From a checkpoint of a small image autoencoder: encoder activation relu.
Rows from block 4 of the encoder of a small image autoencoder, named by matrix and row number. Rows with one number belong to one channel. Each number is 500 + 40 x the weight over its row's rms, rounded and kept within 0 to 999. All counts start at 0. Numbers have three digits each. After the name is the row's rms in percent of the matrix's.
After each channel's rows are labels from the 100 images, of 14976, where the channel reaches its highest value: "place" is the part of the image that holds the peak. Only what is clearly more common there than usual is listed. The data: photos of plants, animals and fungi (iNaturalist).
# convs1: grouped (16 groups) 3x3 conv (encoder.blocks.4.convs.1.weight, 96x6x3x3), inputs within the group 0-5, a 3x3 kernel for each
# convs2: expand pointwise conv (encoder.blocks.4.convs.2.weight, 192x96x1x1, transposed), outputs 0-95

convs1.85 086:553484520548382527579542556494498466483517548455463487514507492532506563505540486486519515514419531554511529508543583497471456527512491518525467550457523546576518
convs2.85 085:554442559522507542518537549516465445541516500503505499401501482512520508531519464585538527537575516515495464493494523451570535523527537511552471600504522495476441479457571527484508461582447525505548521572495503529493547472492494504516535556447586451529559488515514491509561517455527537543
place: top left

convs1.77 103:486521479498603469450496449497452458470547471503536596509498500449502496434472481522509534489470527491464480465416510524548457505627491506518482563540509501466493
convs2.77 108:531470468563533503504489517521528481514496444533460500489453487494539535536522394518465436523468570471532481479510460508462514578436517514468468470478467514481474418468516523470544495472533514522497520460497506506456490457420523498535482527465565465400518553424459549478472506497495541459
place: top centre; top left

convs1.74 108:462522444470449511567570534481498493544522565471532487453454473509525483492503548475447520549575473506484524528590451444398519533554498549540507516494526476466481
convs2.74 110:574480586519511535491500475490547522575540412484493459439517475544487458545568491460451482542418524538505572477502491506438519504438473473544495522486414482503555490533463533486484564525501489473543504508452500473520505469466482483544496507522510466561469459439445506502450470477498530538
place: top centre; top right

convs1.23 103:482526546475576439431466469511442499434543492518471496481522496513542399531485436492497452489528465474473474461555513599511460451482464456492537500555481480476451
convs2.23 088:519479533509493467469477522425518454476463451487541526510489486539516454508441477480508434512464480554499566596527496518508509553501562529478533526493486487509580551472526529541538482551494574468515488486482505499484519528459465543521490468452569485524519505553436436529539481496497563561
place: bottom right

convs1.35 085:484476513512372553529528601499477507531503494491501490504534500543547493512450494507516507462487481545483480501538515561658510527485468507458487462469495472461512
convs2.35 111:515456448516463413517488465451537465517518563477499536412482508450472521442486520458499528490532510455548455469523496476456529409531459502482486504493473488477552491482517521443515479454497482463500510508436526508485523530480535527460496518502572494409511504589507489508411567479490453468
place: top centre; top left

convs1.39 079:535587564548425506502472470475465450524520478490531486499473490488501513498527499509621509559484578500527475500441564451491438496521508476441435456502496446500462
convs2.39 095:514518557511522451445574518584485512570499478387441540545448458499490489505544502539452438460506479486482453503446461525512533519477485401593568472518445483444486453490515462475529550442503490553554484497422473490497492504522490494527479521476465524496431509470571480485451502496525476473
place: bottom left

convs1.54 088:525489499478520461520448476473517453462539464522458531504524547494441591472479509515502551560592619524539531521457471481565467501477483424541510477518497492453524
convs2.54 136:563508457476429360491502551482546496533536490517464491456522538413519451398562536448461446486499509471533521565552554511418515468457530495463527552448546509468459566439490513475512439509491489467468479487477518498470485509561515501501504522465564430465471513455523528493473542565453558472
place: top left; top centre

convs1.53 105:508499508490494480484567526503518518494629575523506472491465501522460426523487426521478481477519537467512458488479455480490640466517505535433483470542474484476504
convs2.53 116:487526448470522487495532501416516425533540526491529492466485508488464447547496446446478480537552558614508543539540490466496517540477542485483568487515489485540485436367523470384602432490510505488400418453496489488417533543450476538541461490546551449529515476470530522471481554517470516486
place: top left; top centre

convs1.68 114:471500476427511497483465484511544470468546502490564481491469496564461486504518497541518505443554555443550523543470500549507482433581499500539561449551468392551503
convs2.68 115:449553458449522462496481522427462607536513493479464518474477491488552455565486500504464504555536489478540522439488446520464480582467455481508530495541421474501445515494478520469483457458496602519466513498513464489559481485516550549537486491565489528543458466564460578524543532543498507432
place: bottom left; top left

convs1.3 100:473480489526491538482497479482489551485471601495469493462540463479634433495522460481498528514449539480468590478537510491423565539500513478510459466518552476467473
convs2.3 098:409484488524432499522409443501489568519517464463567523466445532469496492483495494491468504519472456525512549478517477539456496439485515489492496486489489567475576521514452536515479565473522482481471472510538481516527472513551512483506448542513495489571493422496485492479563501527477508480
place: middle left

convs1.61 092:509476524531501522478507488508443449476497511467494470491553537526540557511517476485583494535452534563577514489443433465548419434476483426499523555500568496520435
convs2.61 093:435509488552509407557464471509540412465525475461511507527511436539485562529491451517472518514475485469475528499509447468448504453489498507505489476450542515583610496520444549497538542507469476529469502534493577469511527404509455509539435466504472550527455490529453521453493437480484553512
place: top centre; top right

convs1.37 080:537506491562443490600559461480488504484503496501479468529485548510548552558545536507504460540473502565509501463511565421564485426470515479465478461512480425446467
convs2.37 104:530439465490433497457520515443544502473506513489505521508480499454577436507451510408567418479481521530544519525480444525506543481477451539474529579503512523513457538399488482508507486523508517492507463483526543539432504488461523496489494542442531425440529443543471506507556453495464583491
place: top left; top centre