{
  "downsampling_factor": 8,
  "encoder_depths": [3, 3, 3],
  "encoder_widths": [128, 192, 288],
  "decoder_activation": "silu",
  "decoder_block": "plain",
  "decoder_upsampling": "nearest_conv",
  "shampoo_beta": 0.99,
  "max_precond_dim": 1024,
  "max_steps": 8900,
  "warmup_steps": 440,
  "adamw_weight_decay_other_params": 0.01
}
Rows from block 4 of the encoder of a small image autoencoder, named by matrix and row number. Rows with one number belong to one channel. Each number is 500 + 25 x the weight over its row's rms, rounded and kept within 0 to 999. All counts start at 0. Numbers have three digits each.
After each channel's rows are labels from the 100 images, of 14976, where the channel reaches its highest value: "responds to" is what is common among them; "patch colour" is the nearest of a few named colours to the mean colour under the peak. Only what is clearly more common there than usual is listed. The data: photos of plants, animals and fungi (iNaturalist). In brackets: how many of the 100.
# convs1: grouped (16 groups) 3x3 conv (encoder.blocks.4.convs.1.weight, 96x6x3x3), inputs within the group 0-5, a 3x3 kernel for each
# convs2: expand pointwise conv (encoder.blocks.4.convs.2.weight, 192x96x1x1, transposed), outputs 0-95

convs1.69:485453500499506507510523545509482508482541508495545497521530524546456492481457506539479479431493505494544511508514507481513504507519488483510492456515492540527501
convs2.69:464474485479488536511524488547559552479498457507476514531535513499454531454518466522471506489516512519478527487508438508539475516487479456495484487507465531526451456507502518467474504475513518477496491447538500524470489500472507498492481504506554499510508540537496470496481489509521459556
responds to: class Aves (85); order Passeriformes (56)
patch colour: white (54)

convs1.21:507489470514501451519474495510517490567492493504508463499481494562468552546470495531485464492503506512508483512485486458524461523494489516494486485523471515529483
convs2.21:530513482465507539494471473534501534516522498513513490483510523473491498520478519518517510504504523462492529464518514494493473449562465559496508491481492518485473477487473517495497521495513554486470491494502514476531516475571484534478516507486484482494537529452530535499495460538522471510
responds to: order Passeriformes (59)
patch colour: white (31)

convs1.14:525525496470547478468494485473444505490456548500527509480461481469515454493514493500494508493483498508504507491483517486491513500450534488526483461520465484454525
convs2.14:525499494505506518511503473485499538506522509472523483488449485466517541486542504514499488496453494502507483490521496502509511525511472511537512494531507535449443515472490471486553517454524493503488495485469516507486510504480476490473489473481468497534512478478509472513477499534510522486
responds to: order Passeriformes (50)
patch colour: white (63)

convs1.67:494507526518491482479521465480464535527536464506534477513536460467480547509469514503448532528504497491533494480497553511521476507492480468470515522516500510523491
convs2.67:494515506514510541495488517490470461489490467512537532478464505501526530517463461501484560528514476456510480500500469492503511555412507567497488500481578505484506510522499467480449519508504497501490471519514506514474477513494493506528490503538504486509507480484447489485508516496528504486
responds to: order Passeriformes (59)
patch colour: white (41)

convs1.26:504495467524514418518522500473471479489516533513498524492497464492471486483502497525515506502524484484492472489485491485495457499503493505516474511432570517532497
convs2.26:522506499448499490503477513475472533530552442459497526499477496491503523490541508522505484508465492512527520495492544544478484519436516460457546467480479531532493516499507552531500486514536510491474472488535501519513506516531506500496496501476492524492467482523551530511478532495517487509
responds to: order Passeriformes (62)
patch colour: white (74)

convs1.46:489491545465492529468508526490484521465444573470495555501514499485506508520522481509517503504545499530465484507492487505504491513500486505505501455554491488523493
convs2.46:546500497537495511489457507512452535518473478521515489554491504514514491456492510472502488504496487514491497527515542519527502452488468526485462474487509478504561475514502540523461539541486486494469518499492508491526535506523532533441518502466480516553533500513533493479470456514527480528
responds to: class Aves (83); order Passeriformes (54)
patch colour: white (32)

convs1.32:513499532505463520510510478524527504503449484515512509527510479479513489489482567499479491492514525492509497515525514514460456515460495498453508487573513484546508
convs2.32:462492488499518495515484470485480541504524492465523523508517498495461515476489483465489528499504489534513484489532533508522492478511458466459493491529508508468508498503499533488518495487485473542509498516511495483518490520472501529517529513486492484565504489479485466486491485494538493573
responds to: order Passeriformes (53)
patch colour: white (52)

convs1.44:508526499484536476477533494510562517474495569501487474496501498524489452521495484516477492520495467511522558481509542510475472544497471487498504502518490475524519
convs2.44:480511479462502488502464533520498591465517511508489476515513490480505473499528502528534504486454492534487506485523461517496501543504483536512469473504478512490534502501497523493509537469487492542523511499518501484505514496499480521514474489509421491497497480483506499514536508480476484433
responds to: class Aves (84); order Passeriformes (57)
patch colour: white (88)

convs1.43:478488463475516467497481524508501467468473501498478482521493514546460484522547538497518496542504557489509445494511486531484519491534481508498484473553503510497511
convs2.43:512478495495530502459537508506486519506486469440532477473503497498496497508499499507502480482514493518463497522481487505495469472548476474475525505469493488479493515468488450533476481524513510515491479479477464488529490535483496507473516490450500546512503483505431488517503473481519482493
responds to: phylum Arthropoda (62)
patch colour: black (96)

convs1.19:497511470473523519523432498502534469513424547504514504489496467491489538505515482524526493505480524466506499533490498514532451494457517497494499511504478479499477
convs2.19:499467492544497483513490509530476516490484471499458485516557491506484511484459482496553469507512483471472494489511539534508493485566502460447521499507548508492533443508486519527523512478517457520526454487536482491556504502495517496506525516481522507513481496479545518497484474476488535519
responds to: order Passeriformes (54)
patch colour: white (49); pink (28)