Rows from block 7 of the encoder of a small image autoencoder, named by matrix and row number. Rows with one number belong to one channel. Each number is 50 + 10 x the weight over its row's rms, rounded and kept within 0 to 99. All counts start at 0.
After each channel's rows are labels from the 100 images, of 14976, where the channel reaches its highest value: "top examples" is what is common among them. Only what is clearly more common there than usual is listed. The data: photos of plants, animals and fungi (iNaturalist). In brackets: how many of the 100.
# convs1: grouped (16 groups) 3x3 conv (encoder.blocks.7.convs.1.weight, 144x9x3x3, each kernel summed), inputs within the group 0-8
# convs2: expand pointwise conv (encoder.blocks.7.convs.2.weight, 288x144x1x1, transposed), outputs 0-143

convs1.27:56 44 48 70 51 56 42 34 58
convs2.27:43 46 60 33 43 25 60 31 46 54 55 55 50 71 43 39 48 65 49 35 51 65 45 50 48 57 50 50 59 44 52 45 52 40 43 29 51 37 65 53 53 35 52 54 49 57 53 43 64 41 53 50 36 47 48 58 22 40 58 49 52 51 53 34 60 40 54 65 53 48 57 38 46 63 44 50 53 53 22 47 68 56 43 49 66 35 49 41 45 47 46 60 53 66 51 58 61 52 46 64 44 46 45 42 55 45 49 50 41 89 54 57 64 48 47 52 57 18 55 45 47 42 47 18 68 63 56 46 49 57 37 56 29 51 45 54 64 57 49 55 51 65 56 38
top examples: order Passeriformes (53)

convs1.25:47 39 56 49 31 66 53 59 46
convs2.25:49 45 38 48 50 28 45 49 48 61 53 59 44 47 64 47 45 53 41 56 56 49 42 55 57 49 40 29 50 61 54 52 51 57 42 37 55 45 62 68 50 50 83 61 44 49 47 28 52 50 52 30 47 39 45 49 66 46 46 51 45 51 36 57 46 60 48 44 44 49 32 52 29 44 37 56 57 34 52 69 41 45 50 48 60 42 38 71 58 45 62 40 55 45 42 62 55 56 64 43 52 54 47 66 61 55 46 55 36 58 59 67 51 47 27 33 59 55 38 59 34 35 36 49 45 49 57 53 68 37 51 35 64 39 42 55 50 24 57 55 39 59 54 36
top examples: order Passeriformes (50)

convs1.42:41 34 60 57 38 59 56 39 43
convs2.42:46 55 47 62 55 44 52 39 53 45 51 48 60 38 32 48 49 60 48 57 47 61 54 55 42 42 52 61 62 44 59 40 58 44 45 25 53 64 56 51 47 36 47 59 55 54 48 39 48 48 44 68 70 41 47 65 56 49 56 12 54 65 45 68 44 53 34 49 57 51 52 52 43 42 52 47 38 50 60 47 43 50 40 36 52 56 56 55 67 52 55 59 55 66 37 48 34 50 42 38 65 64 41 48 56 53 45 45 40 37 45 49 58 40 54 55 51 58 44 58 40 54 43 39 44 52 55 63 63 52 33 44 62 72 42 60 58 37 39 47 64 58 48 54
top examples: phylum Arthropoda (61); class Insecta (59)

convs1.116:31 44 36 49 53 50 59 53 64
convs2.116:55 45 46 55 59 68 39 53 44 72 43 56 61 43 38 65 49 62 56 59 54 33 52 66 35 44 54 43 41 59 63 42 57 48 47 34 51 32 41 54 28 31 29 60 57 53 51 58 55 58 57 61 64 42 42 46 47 48 54 36 47 55 49 54 57 66 55 50 52 51 61 41 52 42 51 58 43 60 35 46 37 48 51 37 36 67 57 29 70 54 44 48 67 57 48 36 45 56 44 54 60 43 50 62 55 70 58 51 63 66 55 48 49 44 43 34 59 57 55 48 40 46 43 36 42 47 48 41 44 75 33 51 53 51 67 56 44 67 44 67 48 49 55 59
top examples: phylum Arthropoda (72); class Insecta (70)

convs1.112:43 62 50 49 37 51 32 47 64
convs2.112:55 43 40 57 35 42 53 64 44 39 57 53 37 53 67 45 45 41 62 52 50 63 51 48 42 55 47 46 36 52 83 53 44 50 51 85 58 59 60 51 59 51 52 52 54 47 40 66 50 54 42 24 47 43 48 48 63 46 48 66 44 39 54 58 55 56 55 68 62 56 44 44 53 40 48 45 49 50 46 50 37 63 57 60 50 54 38 68 59 43 54 52 48 48 39 64 55 47 46 37 66 37 46 30 59 61 51 76 37 43 55 48 59 50 25 54 44 52 37 50 52 45 62 57 48 57 55 47 53 43 45 55 55 39 41 52 57 41 50 55 52 51 42 75
top examples: phylum Arthropoda (60)

convs1.50:73 64 48 42 54 50 44 53 57
convs2.50:43 51 41 32 59 21 63 53 46 53 53 41 35 51 52 46 40 50 41 39 72 49 49 47 50 42 43 46 52 44 33 50 60 49 50 45 48 61 48 49 61 39 54 47 50 43 46 35 49 54 54 43 40 81 50 37 51 44 45 36 57 26 44 61 52 34 49 52 56 52 48 44 58 51 61 45 19 49 40 25 74 51 43 49 39 44 65 48 55 55 38 60 45 60 34 74 64 43 56 53 50 42 41 43 50 35 42 65 34 59 46 41 59 47 42 75 30 41 50 45 36 61 37 67 62 56 56 58 43 48 42 39 42 48 44 45 45 52 44 55 54 43 45 50
top examples: order Passeriformes (52)