Weights of a small image autoencoder: encoder depths [3, 3, 3].
Rows from block 4 of the encoder of a small image autoencoder, named by matrix and row number. Rows with one number belong to one channel. Each number is 200 + 30 x the weight over its row's rms, rounded and kept within 0 to 999. All counts start at 0.
After each channel's rows are labels from the 100 images, of 14976, where the channel reaches its highest value: "peak at" is the part of the image that holds the peak. Only what is clearly more common there than usual is listed. The data: photos of plants, animals and fungi (iNaturalist). In brackets: how many of the 100, against the usual share in percent.
# convs1: grouped (16 groups) 3x3 conv (encoder.blocks.4.convs.1.weight, 96x6x3x3), inputs within the group 0-5, a 3x3 kernel for each
# convs2: expand pointwise conv (encoder.blocks.4.convs.2.weight, 192x96x1x1, transposed), outputs 0-95

convs1.29,254,179,151,202,221,213,245,186,158,198,209,215,238,172,221,186,176,210,224,192,221,232,206,254,186,193,205,213,205,238,148,152,279,201,184,246,203,213,187,219,226,201,208,166,194,240,184,151,245,179,176,235,220,152
convs2.29,245,157,189,198,175,197,202,265,218,195,208,206,208,247,211,227,181,158,207,193,199,209,213,226,163,252,255,198,201,134,229,222,211,199,204,216,195,189,129,253,210,201,154,222,235,192,193,209,218,207,232,184,226,162,197,165,207,249,199,195,132,232,213,195,182,173,136,159,187,201,196,202,188,222,274,203,185,224,198,170,217,250,180,164,200,211,191,242,168,206,211,225,199,210,224,200
peak at: top left (44 vs 9.8); top right (27 vs 9.8)

convs1.73,225,219,201,198,172,226,198,179,211,202,213,171,282,146,181,235,217,164,187,228,237,194,185,219,173,209,230,167,189,247,216,241,251,174,269,200,201,180,178,211,136,171,232,151,162,200,190,185,219,186,170,216,224,213
convs2.73,218,195,215,171,202,150,190,180,200,226,225,213,197,194,212,222,211,206,252,169,188,207,193,162,153,181,155,233,275,221,210,201,181,182,169,259,242,202,207,216,193,145,174,180,174,178,164,158,193,196,131,186,208,235,204,157,199,139,269,189,215,188,172,166,198,273,190,211,210,175,174,223,205,211,167,189,174,199,220,226,163,149,179,217,177,159,144,234,125,246,208,211,254,190,201,194
peak at: top right (44 vs 9.8)

convs1.84,220,213,222,205,144,271,202,243,239,203,174,228,206,144,170,181,166,194,203,182,209,187,286,242,211,192,234,182,223,177,176,134,216,166,210,189,219,213,196,213,159,234,215,232,230,200,223,170,186,198,248,208,196,210
convs2.84,238,192,213,226,206,193,206,174,198,228,252,204,226,219,175,186,209,174,202,172,246,185,223,197,129,156,250,209,195,186,200,216,167,225,184,231,82,178,212,181,234,176,187,206,227,243,216,115,170,147,233,215,222,212,205,187,190,258,267,156,228,199,238,216,134,244,200,186,246,178,166,251,199,226,207,165,215,213,198,206,147,208,209,230,167,187,230,188,209,187,239,178,209,222,152,207
peak at: top right (39 vs 9.8); top centre (28 vs 11.7)

convs1.28,186,191,192,177,168,283,172,204,206,201,178,204,178,190,191,150,169,141,232,203,245,230,261,222,182,166,177,197,209,202,179,240,201,213,237,193,238,210,218,248,192,261,193,221,226,147,169,228,197,206,174,192,155,185
convs2.28,213,226,194,263,165,187,200,238,158,236,215,199,220,269,235,191,188,172,182,199,220,115,206,209,208,252,194,189,214,195,197,204,209,236,226,218,207,211,229,296,160,186,151,216,200,204,213,266,212,157,180,181,222,202,262,209,202,227,236,197,166,257,263,192,192,229,216,220,201,199,231,204,188,238,187,188,180,201,198,157,170,204,180,154,190,231,192,190,202,204,185,241,260,216,162,211
peak at: top left (44 vs 9.8); top right (27 vs 9.8)

convs1.82,216,196,112,225,222,210,215,216,209,191,203,174,211,243,159,171,174,183,223,214,174,233,178,237,192,186,186,203,229,173,227,216,261,207,163,219,206,195,206,233,168,291,194,186,244,189,184,170,191,150,248,203,226,214
convs2.82,181,222,178,206,219,204,231,209,206,188,221,138,190,191,229,175,232,233,192,223,192,213,173,208,198,206,150,208,152,209,227,212,184,177,196,122,188,211,176,131,152,160,182,188,205,204,221,170,175,194,212,201,222,220,207,284,197,207,191,111,245,198,176,202,184,236,222,225,154,259,188,209,211,211,211,229,191,225,213,190,186,208,195,187,208,196,221,112,208,198,250,200,229,213,176,189
peak at: top centre (47 vs 11.7); top left (35 vs 9.8)

convs1.87,181,215,174,252,254,148,211,215,184,218,199,214,195,220,174,237,219,226,206,213,200,283,139,232,220,203,219,163,212,220,146,242,178,164,221,202,191,210,195,194,266,192,176,189,194,181,183,225,211,169,226,166,253,226
convs2.87,187,178,256,196,238,175,221,220,223,168,190,225,203,164,212,177,177,187,238,196,195,179,229,218,153,233,183,194,196,212,181,218,182,205,168,230,197,227,222,173,158,177,245,157,210,160,224,207,189,193,194,245,171,154,230,188,200,182,172,232,184,201,219,274,191,152,264,177,229,188,186,171,194,188,166,235,214,207,206,186,192,233,163,143,275,139,205,215,219,180,180,170,196,152,193,163
peak at: top right (72 vs 9.8)

convs1.94,193,147,199,180,228,215,166,177,162,227,173,191,206,267,181,190,163,178,202,179,186,229,245,253,186,197,194,203,200,206,182,219,199,193,170,185,182,254,204,203,117,205,211,277,199,185,191,193,240,172,185,221,268,213
convs2.94,229,196,222,175,179,149,187,182,186,235,187,159,254,174,173,195,240,168,183,225,194,262,206,242,215,181,224,207,195,179,227,135,212,137,198,259,210,168,240,183,195,207,181,258,227,171,210,184,223,147,241,206,203,264,239,203,178,161,227,189,203,212,142,223,191,198,202,192,191,235,148,212,168,199,183,258,199,188,188,217,204,214,213,128,188,187,193,219,230,207,172,186,209,191,298,202
peak at: top left (38 vs 9.8); top centre (36 vs 11.7)

convs1.78,175,183,242,176,231,176,144,212,173,170,203,190,188,245,190,199,211,198,180,220,158,161,214,233,179,212,183,182,195,218,189,312,213,180,208,184,195,238,208,215,287,188,154,185,168,189,208,172,209,213,180,212,185,166
convs2.78,161,219,189,187,210,184,198,163,248,139,189,248,222,171,129,175,147,202,149,214,176,212,242,125,196,196,206,166,159,244,208,223,208,224,253,202,242,207,201,208,220,178,246,134,225,153,171,199,172,159,188,218,186,205,222,228,169,224,209,243,220,229,197,218,157,125,182,202,236,184,189,208,195,227,187,182,185,210,199,185,196,184,176,177,209,188,217,168,221,186,204,213,203,161,188,220
peak at: top right (46 vs 9.8); top centre (38 vs 11.7)

convs1.51,179,187,221,195,171,170,229,241,147,186,187,209,235,207,235,197,200,205,201,198,254,184,181,231,231,216,217,228,181,158,236,214,166,226,216,220,228,219,175,228,174,163,227,235,170,158,197,242,208,156,287,198,262,185
convs2.51,236,205,172,218,179,191,214,203,204,204,191,229,164,218,190,223,226,267,190,142,219,204,201,190,218,212,196,237,172,192,233,173,207,212,219,188,253,199,208,213,189,189,263,204,169,162,164,209,167,198,194,195,209,242,244,215,196,251,174,230,200,198,164,209,277,246,167,202,164,235,217,272,203,228,159,239,239,210,195,265,216,197,241,196,200,155,155,196,219,155,196,225,211,178,183,199
peak at: top centre (31 vs 11.7)

convs1.52,172,196,197,203,210,219,229,197,312,217,213,208,215,252,241,188,191,202,189,150,201,216,183,168,193,255,200,208,224,223,232,198,171,210,146,197,197,210,261,221,157,259,215,171,201,164,196,224,214,181,235,224,179,205
convs2.52,189,173,172,180,144,222,236,179,195,175,193,152,214,211,124,194,185,187,174,231,208,217,198,186,141,237,267,167,239,152,219,157,194,208,180,175,192,239,223,160,183,217,183,229,196,193,184,196,234,203,139,216,227,241,192,199,204,237,164,229,241,198,163,214,214,188,176,213,149,215,203,203,198,169,254,202,251,182,208,234,233,162,123,179,132,182,153,260,194,189,224,168,230,160,206,177
peak at: top centre (46 vs 11.7); top right (31 vs 9.8)

convs1.60,216,197,244,173,208,187,173,204,180,195,198,175,134,242,200,206,220,187,259,239,229,207,162,200,163,167,191,220,274,196,221,138,202,190,191,204,194,167,193,195,255,197,177,200,183,204,238,225,266,139,190,209,168,189
convs2.60,252,196,187,222,182,229,170,203,213,226,229,212,231,198,155,201,208,169,214,158,195,210,217,189,197,225,166,155,144,223,221,208,200,196,215,169,199,182,176,174,233,173,184,219,222,234,184,179,233,165,187,201,206,169,186,197,212,258,217,143,227,214,214,217,134,205,155,182,223,198,230,189,171,266,245,196,187,178,202,228,187,138,207,205,213,207,210,141,183,205,247,190,189,180,182,237
peak at: top centre (46 vs 11.7); top left (27 vs 9.8)

convs1.81,195,184,221,210,173,211,228,246,225,199,223,178,200,248,187,206,183,195,170,226,192,224,256,188,195,196,179,172,225,178,234,263,234,212,191,205,199,226,194,237,230,205,194,201,201,155,234,147,175,300,189,134,186,170
convs2.81,210,151,182,187,173,156,223,219,199,209,226,166,180,179,118,182,182,241,244,162,213,230,193,191,161,197,172,221,204,199,240,160,257,214,231,194,228,223,201,203,211,203,209,195,196,201,182,206,189,149,255,193,211,211,185,187,176,203,156,188,194,253,192,196,218,157,214,195,262,247,221,146,187,244,176,201,204,176,183,193,207,189,187,184,306,203,264,235,244,177,227,173,219,203,196,223
peak at: top left (42 vs 9.8); top centre (42 vs 11.7)

convs1.9,185,240,223,237,194,253,231,194,211,191,188,170,208,197,189,242,137,193,192,203,190,180,247,186,181,259,215,232,218,239,253,167,203,190,274,168,203,206,156,197,232,166,227,217,152,193,159,171,180,223,168,231,192,187
convs2.9,168,178,269,192,238,158,234,185,180,176,185,252,221,164,141,210,236,198,177,163,195,228,224,217,250,257,167,219,212,203,195,240,162,167,195,199,211,176,217,164,230,152,304,167,197,203,167,236,240,191,168,204,220,155,192,175,218,183,132,212,194,176,221,269,206,248,208,208,195,186,191,209,254,170,171,173,203,194,208,208,187,202,210,189,186,227,262,254,217,197,206,242,194,180,194,159
peak at: bottom left (42 vs 9.8)

convs1.40,199,201,192,203,257,252,183,177,197,215,167,175,226,199,157,230,227,190,207,219,215,215,303,243,175,185,169,194,198,200,171,218,166,193,168,196,188,179,173,214,192,201,250,232,203,222,195,183,208,125,163,252,235,214
convs2.40,238,212,174,197,179,178,213,194,202,215,188,209,262,208,169,234,200,212,169,185,192,231,215,210,160,245,250,160,151,176,170,186,234,227,203,165,163,216,218,188,192,199,172,196,232,186,215,209,228,203,209,204,202,191,247,153,203,256,137,215,145,200,218,185,152,187,215,189,178,191,245,233,227,254,223,202,212,194,183,203,233,248,200,167,153,207,207,258,240,154,184,280,242,152,211,139
peak at: top left (44 vs 9.8); top centre (38 vs 11.7)

convs1.17,252,199,182,136,185,265,204,192,180,192,235,193,247,215,222,140,161,163,175,217,277,219,187,155,170,217,181,142,231,214,212,185,162,186,193,200,177,195,216,213,204,191,187,165,163,218,221,238,209,206,230,181,196,169
convs2.17,194,244,203,226,204,190,204,217,246,175,220,185,191,189,187,207,172,151,194,263,210,216,193,136,272,265,166,218,173,215,217,182,202,193,225,255,248,193,176,262,192,240,183,220,227,163,213,212,206,217,180,214,181,158,156,202,221,204,208,119,205,243,232,203,134,194,177,169,202,186,231,217,206,233,151,196,207,233,190,177,204,198,208,191,212,208,159,174,228,195,210,225,211,227,200,238
peak at: top centre (41 vs 11.7); top left (36 vs 9.8)

convs1.5,172,228,185,203,194,191,167,198,176,221,214,182,275,165,139,204,257,210,181,204,189,198,181,252,186,210,196,228,183,210,239,124,193,248,178,169,196,221,214,230,189,161,216,137,196,185,187,218,212,149,242,187,227,222
convs2.5,209,176,185,160,184,215,152,178,186,226,158,268,204,190,159,224,265,183,212,175,227,238,221,226,196,212,248,186,183,208,204,224,231,101,210,159,212,231,196,215,238,158,235,148,162,213,187,204,222,189,211,197,203,197,194,182,184,193,217,156,205,155,217,217,196,184,175,208,216,182,179,235,209,210,216,139,200,147,201,209,207,166,175,228,203,283,190,223,190,223,221,241,198,192,256,177
peak at: centre (32 vs 14.1)

convs1.27,252,174,154,293,104,164,263,168,145,180,194,192,183,204,229,187,231,214,198,206,209,204,202,226,207,201,207,201,186,219,219,179,214,189,184,226,225,183,202,196,200,211,216,194,204,233,181,171,179,231,231,233,166,164
convs2.27,170,159,222,123,209,156,194,251,226,199,228,202,168,168,118,191,233,194,188,158,197,220,223,164,181,219,181,173,204,182,206,252,250,178,202,197,214,215,111,178,189,202,199,272,217,208,123,228,209,183,256,189,202,178,162,182,180,225,235,239,193,172,195,221,189,183,171,202,205,207,226,212,213,213,155,192,220,239,168,224,219,179,203,184,179,192,202,229,213,226,215,229,182,189,200,160
peak at: top left (48 vs 9.8); top centre (39 vs 11.7)

convs1.59,171,192,294,190,186,270,191,218,188,179,160,186,206,159,185,235,245,189,190,203,202,230,238,161,188,179,211,210,204,207,246,224,224,207,237,181,190,159,223,225,183,166,247,231,201,233,208,178,172,202,199,170,141,237
convs2.59,217,199,189,271,180,248,217,171,209,148,218,193,169,233,258,185,183,228,197,141,202,212,225,232,192,257,124,176,241,188,204,177,183,182,234,185,162,192,237,198,161,221,218,190,224,217,215,206,210,201,185,213,207,129,218,217,211,197,208,150,283,209,221,184,173,219,176,212,216,225,215,165,209,190,230,202,196,162,199,193,214,239,153,165,233,214,228,193,227,192,217,205,226,159,236,161
peak at: top centre (43 vs 11.7); top right (33 vs 9.8)

convs1.79,225,180,204,184,205,209,195,226,215,229,175,203,178,225,187,202,199,185,210,172,184,149,237,231,225,201,175,218,151,178,174,198,202,205,257,157,217,147,194,162,201,204,207,199,126,181,204,184,154,260,264,138,240,170
convs2.79,166,205,211,174,194,234,190,223,173,225,229,221,199,213,167,183,208,185,206,217,222,225,176,160,169,214,221,190,250,172,220,219,203,160,187,264,216,193,161,208,186,205,220,175,126,167,218,173,186,218,211,184,190,177,122,210,180,186,248,122,273,200,178,191,198,145,150,174,226,192,177,238,187,245,206,189,181,210,193,233,233,183,188,207,283,175,219,242,161,215,185,189,220,209,207,187
peak at: top left (33 vs 9.8)